A small sound classifier, trained from scratch.
Model: 3.73M parameters, log mel input, arch tdnn, norm batchnorm, activation silu, widths [320].
Training: normuon at rate 0.01, 5100 steps, batches of 256, held-out accuracy 76%.
Data: trained on acted Russian speech (Dusha), 50.1 epochs.
Rows from block 9 of a small sound classifier, named by matrix and row number. Each number is 500 + 25 x the weight over its row's rms, rounded and kept within 0 to 999. All counts start at 0. Numbers have three digits each.
After each channel's rows are labels from the 100 clips, of 14848, where the channel reaches its highest value: "top examples" is what is common among them; "loudest" is the band of the loudest frequency at the time of the peak. Only what is clearly more common there than usual is listed. The data: acted Russian speech (Dusha).
# conv: pointwise conv (model.blocks.9.conv.weight, 320x320x1), inputs 160-239

conv.78:460512486515494491470519530530499464469532511495485495480517513562481461454500437497529510528503503482498477451480464453495507511480516520531488492489535519494498514501485542507519489519527509528516502536455516522531477478476479506484526473
top examples: emotion: angry
loudest: 250 to 500 Hz

conv.131:496483485464494514551505490549531483495481497483518513498482475489542499512514490499499508483493503481506520457501517474507500503514529467529479490480476479462504524489489502494519465471525464500470488500514473554526548541491451499497500481
top examples: emotion: neutral
loudest: 500 to 1000 Hz

conv.277:535543483512526441476470481481461500502543473494463518470505517480539492509479484486502453497469481486481488492522494465496498523468514458446491505483465460491519497503502559504481469468476526512504492505498480479545516489501543458484486509
top examples: emotion: angry
loudest: 4000 to 8000 Hz; 2000 to 4000 Hz

conv.64:466471491462532487531523464496492476540510494549514464489489489453519467524500517497477517450522453498504532511484485472494458477471553494538514534490523512496504524444547562485461563535496497492511475473476503505484500492492505494456483458
top examples: emotion: neutral
loudest: 4000 to 8000 Hz

conv.211:530504503472532491484496555496527538533505537507469472472490546514494548477508458475516483520484474495491519484484515437491485509490475493452505475535492497479468461511490500501528511524513491502511514459495494500525528524505518496499490494
top examples: emotion: angry; emotion: positive
loudest: 500 to 1000 Hz

conv.300:529560506502485576519495527506471468489449513558481493493486468501515534494469533511470485488494501509546476493487486514516516523520509499542480468489528455509499484499502476539452550481455496528502487495515480477475503485485488520511494517
top examples: emotion: neutral
loudest: 4000 to 8000 Hz

conv.138:545497524505487489515483480488482494496515519512527486546514499480465563520466496521522528520478538448498515461478497511517535519476486454489492510491465533458508441529448451528450521511493488456463474483578461518457467498457496527508493532
top examples: emotion: angry
loudest: 500 to 1000 Hz

conv.316:497495532511497553532495502482490515496527498503504509488544499529487484501537454463486456520503504497533507456481528459505482501531485487541439504521453466485506526514487468462510518483528472513489489456501502500490486494477449493481469557
top examples: emotion: neutral
loudest: 250 to 500 Hz

conv.256:503477496429536496480485481477468505477486478453493489505471464492528505484450517525528491490473508466553500515480535486520520470519530453482519515558494456479519490474518502510478456500542495500469469513497484462491512510512496479509489476
top examples: emotion: neutral
loudest: 500 to 1000 Hz

conv.284:524537465510519476451445484565477507491500480483460518483461493536481508535511486531526532513519503499541469539512506488489483514482490525456472498471509517473511517473508491499513522536504494527491498485522495498544488514486483515512457468
top examples: emotion: angry
loudest: 4000 to 8000 Hz

conv.121:511519527544487462495475480522506571497521490475518542499513501500484438514498496474517463487520480508504497495506512544502447534498530550483506506483460493479515490505482504509463491495513482532519521489495509499483504482513486514515505485
top examples: emotion: sad
loudest: 250 to 500 Hz

conv.183:466515483482480454492511498538476483489519481437513492501523488518523473519512538524513450450535490459486497533504484504476513501487576502512492500555529502486541490530477493554527474491466474486508482501447481520500528487464489508492491487
top examples: emotion: neutral
loudest: 500 to 1000 Hz

conv.196:498485481495495498488478494514463493495500509508477472488494503528472482515466503478477498473475506501470533512507449556503491504472549496482520500506495509481493452473487514486457484487526543540499521540516461513513507485507512479502517472
top examples: emotion: sad
loudest: 4000 to 8000 Hz

conv.249:470488488508481537468488514463490464468525506500525505499539541515503497504524446453502535491481506473509502512535499503514488499471475503486465517447483483488516512476470507472508482494511464448535470504522472460497485474508499480508512489
top examples: emotion: neutral
loudest: 250 to 500 Hz

conv.26:530532495475530502532518499504521510513502480509516495507494472477531504477533491548510487554494546474500507496496568509485474510484467499497530518502508500465487514441485513495507449485476492549506481500461515489474459530519528576465503508
top examples: emotion: angry
loudest: 500 to 1000 Hz

conv.159:532439471488478493520398486489498501500486517498542490490493561533514507488490532541518544505472524514510511495500468506519502501490502490487491469530505504477482507492538525518525483522482482500514482487520483519563513463543493551477517481
top examples: emotion: angry
loudest: 500 to 1000 Hz

conv.182:533486474488492534469522476507503514514516522506478490544484522494525501482490517488493518498509489511506497521482495480518506455442527473450506484516513474509484534493501524468483493457459464491524508464499506510472488477482504429473495489
top examples: emotion: sad
loudest: 4000 to 8000 Hz

conv.122:460502520534534487545511464500487531467482484475553460524438496490487466488510461471489540447503519527497485507502535528501483465510490494490560472420480488515472502499474511531502501445521539500463490466508473520490491518508545486491505489
top examples: emotion: neutral
loudest: 250 to 500 Hz

conv.12:483523479548504483497465493488508493502507542513447517495482506485457484527468469484500458457479523498466509513534548493523490489497497513525497462485468499489507495477500502477494480464524463496551534549570515518524528518505509506484498469
top examples: emotion: angry
loudest: 500 to 1000 Hz

conv.133:536483482513489476511517541465469492484505533494515515457491476533478487554424532483472553515541503492509472507546533452499464478521474468527477530491500499451546494539456500460473498458481475474515520483558459485534495488493545473506485499
top examples: emotion: angry
loudest: 500 to 1000 Hz

conv.237:525476463477476531511513465466492444475499490499475530544495536526503468491504480493503464504462503463502498528475518543469472519466497545502503507514492476484510510485465487528569526476485515544509520501554489486529509500486492455480492532
top examples: emotion: angry
loudest: 250 to 500 Hz

conv.39:501501508531433483498518489543465496535532491484594484484437459475513504499512491484515511514500481495552428546528480508505495477507491489517478514523501480451463469521538522541530488473508484482484500469530485533478467524487505507451481496
top examples: emotion: angry
loudest: 4000 to 8000 Hz

conv.212:515496470530473502468542488486491516495574484506472488484523496473538446445491474479516456484479492531532497502482505514501490498520503522519501462479467526465539463503523520514497498521469467516493511567483503509509528481503503489501487514
top examples: emotion: angry
loudest: 4000 to 8000 Hz; 2000 to 4000 Hz

conv.57:527504526481519504521516498541468490486478492506514522512502494521503489512526532492502448490502477488476492498517539522504555493489515513501521530594538485540503489496480487527511512499477516509501526451520499496512490494494494515474503508
top examples: emotion: neutral
loudest: 500 to 1000 Hz

conv.34:464489516532470498520466506509473521473502448511458503476471527508499495479481473502494520507511524508495477483485488472526504508487470528476486486495505500526502485530507491505494463506524524491466488476543484480494517501512500445482591463
top examples: emotion: sad
loudest: 250 to 500 Hz

conv.222:464459475498493501516540464476491511503480527504505507494474482479531500485500483439495472512472495512519531495497471497523481495477513514485481499474546477492490489470482494445456461514485529516481500488556522505468501476519464470528493506
top examples: emotion: angry; emotion: positive
loudest: 250 to 500 Hz; 500 to 1000 Hz

conv.278:499528470541503517449498473444507464544508493496487473491456485528525505452527497465489513503525503475529558480510501491467459475527489520495502498487510431469483511502545512509482504491497508510519481506538534526530504488498481498489493502
top examples: emotion: angry
loudest: 4000 to 8000 Hz

conv.69:477484489475555471468462487528511522450504516510492474464546494506545498492509483498485520527506503515514533552484503501472514535458506516453521513513551489518529475517481497516503508539479498503464480515552488485475501512494513475485474500
top examples: emotion: angry
loudest: 4000 to 8000 Hz

conv.86:532511487517473510504502469484454544489522517480494484546493437555494497516490508494474510499467498512508485486493507511495519508479563515510510480495453514486502483486495468491511490490519506551542483500491522497527445502464512448518519493
top examples: emotion: sad
loudest: 250 to 500 Hz

conv.308:513451517489452423495500512509465511515521512496534464478490505475472487486497513486505542507496492500519500530504483500470516458544512502445518549473474534533480505483477525511543476504540526523514496580480478537483473517513523538488504495
top examples: emotion: neutral
loudest: 4000 to 8000 Hz

conv.75:523517478483478517484481494495504489504503497466505540544478448489466552550528442509493552528488499506523504546498466488526503541527515545459485492493480511483498508490489506501492481535497462469472467489545469509477517494541423476496462495
top examples: emotion: angry
loudest: 4000 to 8000 Hz

conv.312:524489487510519494492542553499491461461508493519498526520487515487528473468481482496490484461512533481444543487490481558508501503510501483483488498517507517500508535502550511488513507412473490515507530517425461492500487539449476524478490502
top examples: emotion: angry
loudest: 500 to 1000 Hz

conv.13:487488513476496493476501520484479469505467479527552504451511509512500484490512512518505491529474581482498503516549494525495492503490542490497459507500497524515489494466515462514508479491483489485517436494505482450487466503446479501509522533
top examples: emotion: neutral
loudest: 250 to 500 Hz; 500 to 1000 Hz

conv.231:502483491490491545481481496530467523484511496495525496530483502522515490518511457472474480525465493512486523492514492478495464494521512507482477514464522552505510464492449501474532475519483545505531485491489492533510491488524514476483505489
top examples: emotion: sad
loudest: 4000 to 8000 Hz

conv.153:521451444511525493491485498549483492448503480487495517508495508534489515481491409518493504484514516538485490490480527466501549521502509486473473486509486498490493479501469496485457514472505524497496535513481489467493486495501512513499486468
top examples: emotion: sad
loudest: 4000 to 8000 Hz

conv.250:475458476527463505490470498494516542519476513533481520489485549450466496487501499485472475514476470509498521493516498507499490494470533509503481519481507504494528529495481503521492500522498529485565488505477502493546544511489502472493480490
top examples: emotion: sad; emotion: positive
loudest: 250 to 500 Hz

conv.184:511510479475533509492536474469504471489464547482481508486508514507482531515492502494515493512502463486465498546511507503481505527475504521473482496482443494501522505498495505493534481494464529510486521515477537496481513468471500527471476469
top examples: emotion: angry
loudest: 500 to 1000 Hz

conv.47:494516465521551467549484523536506491511439526534493505494465531507472513447503494462501466473487479483494566478512483508512503480479465518481507489517489476483503490469499477529501500471493517533483511541552483480531501468512511477469491512
top examples: emotion: angry
loudest: 500 to 1000 Hz

conv.260:502484496496502518517509512482524514484506478456510474529499494460483489482483473479470529495512485536487477480520524501507497514453464465485512450497491515481531465509467501549499491507473490454528476473513496488487525502485494505499520487
top examples: emotion: neutral
loudest: 250 to 500 Hz

conv.41:439524468491487491489509565532484452491487487552528505485491470530523485504489475518496507510481492484480509503495497527452514481468545490532474553506512490477527488476519439529496496506468517487535487511483499479479507476505477503464494505
top examples: emotion: neutral
loudest: 500 to 1000 Hz

conv.117:444472495494493524507515520494516541525511455507503551490504473486478499478512465477497499509475493484501499520509497544512473510477523541450483487468492499519505497522521487504454440554498500472512529478487542527503507486484494470491466565
top examples: emotion: sad
loudest: 250 to 500 Hz

conv.158:500475513553457529494464512533499529500531535519509477522487513471479533539501540504502530551480474492495522498502511476507466481512494525509514496510534455487441520538473491534516472460459463526508537466451506490522530455502537471479516487
top examples: emotion: positive
loudest: 250 to 500 Hz; 500 to 1000 Hz

conv.168:534484480483505523448508475487508503479495548497458497469488467524501534544516490483522504523494495497497515490485484456485484508476459567485477484483465496498538502494525500502479501544498475523495488469471532474528538506504501487512533489
top examples: emotion: positive
loudest: 250 to 500 Hz

conv.154:494491455490484459495479482508509518535498488485539461461502506527485480493450483509460512482492476499478485507486526501491502523517481498455505531526479520501486509477528487492510484500467513552540471521493536512482481520465467515479540491
top examples: emotion: positive
loudest: 250 to 500 Hz

conv.111:514480516516485492487506493467493495522524490505475507539521491470473487456498525512499505509468456515491478511508470488478471508489460466472500575529501470449528510482450540482531498556530481504522454515510484477461488528483538524454508492
top examples: emotion: neutral
loudest: 4000 to 8000 Hz

conv.172:481510502499525499418530498487509483501454514515496526477506523540584479511524517494485469488518485495466530501472486473490511519537496479495505536512505516510521499517477540469471450542478507452484500470532466489505523485522477476456531490
top examples: emotion: angry
loudest: 500 to 1000 Hz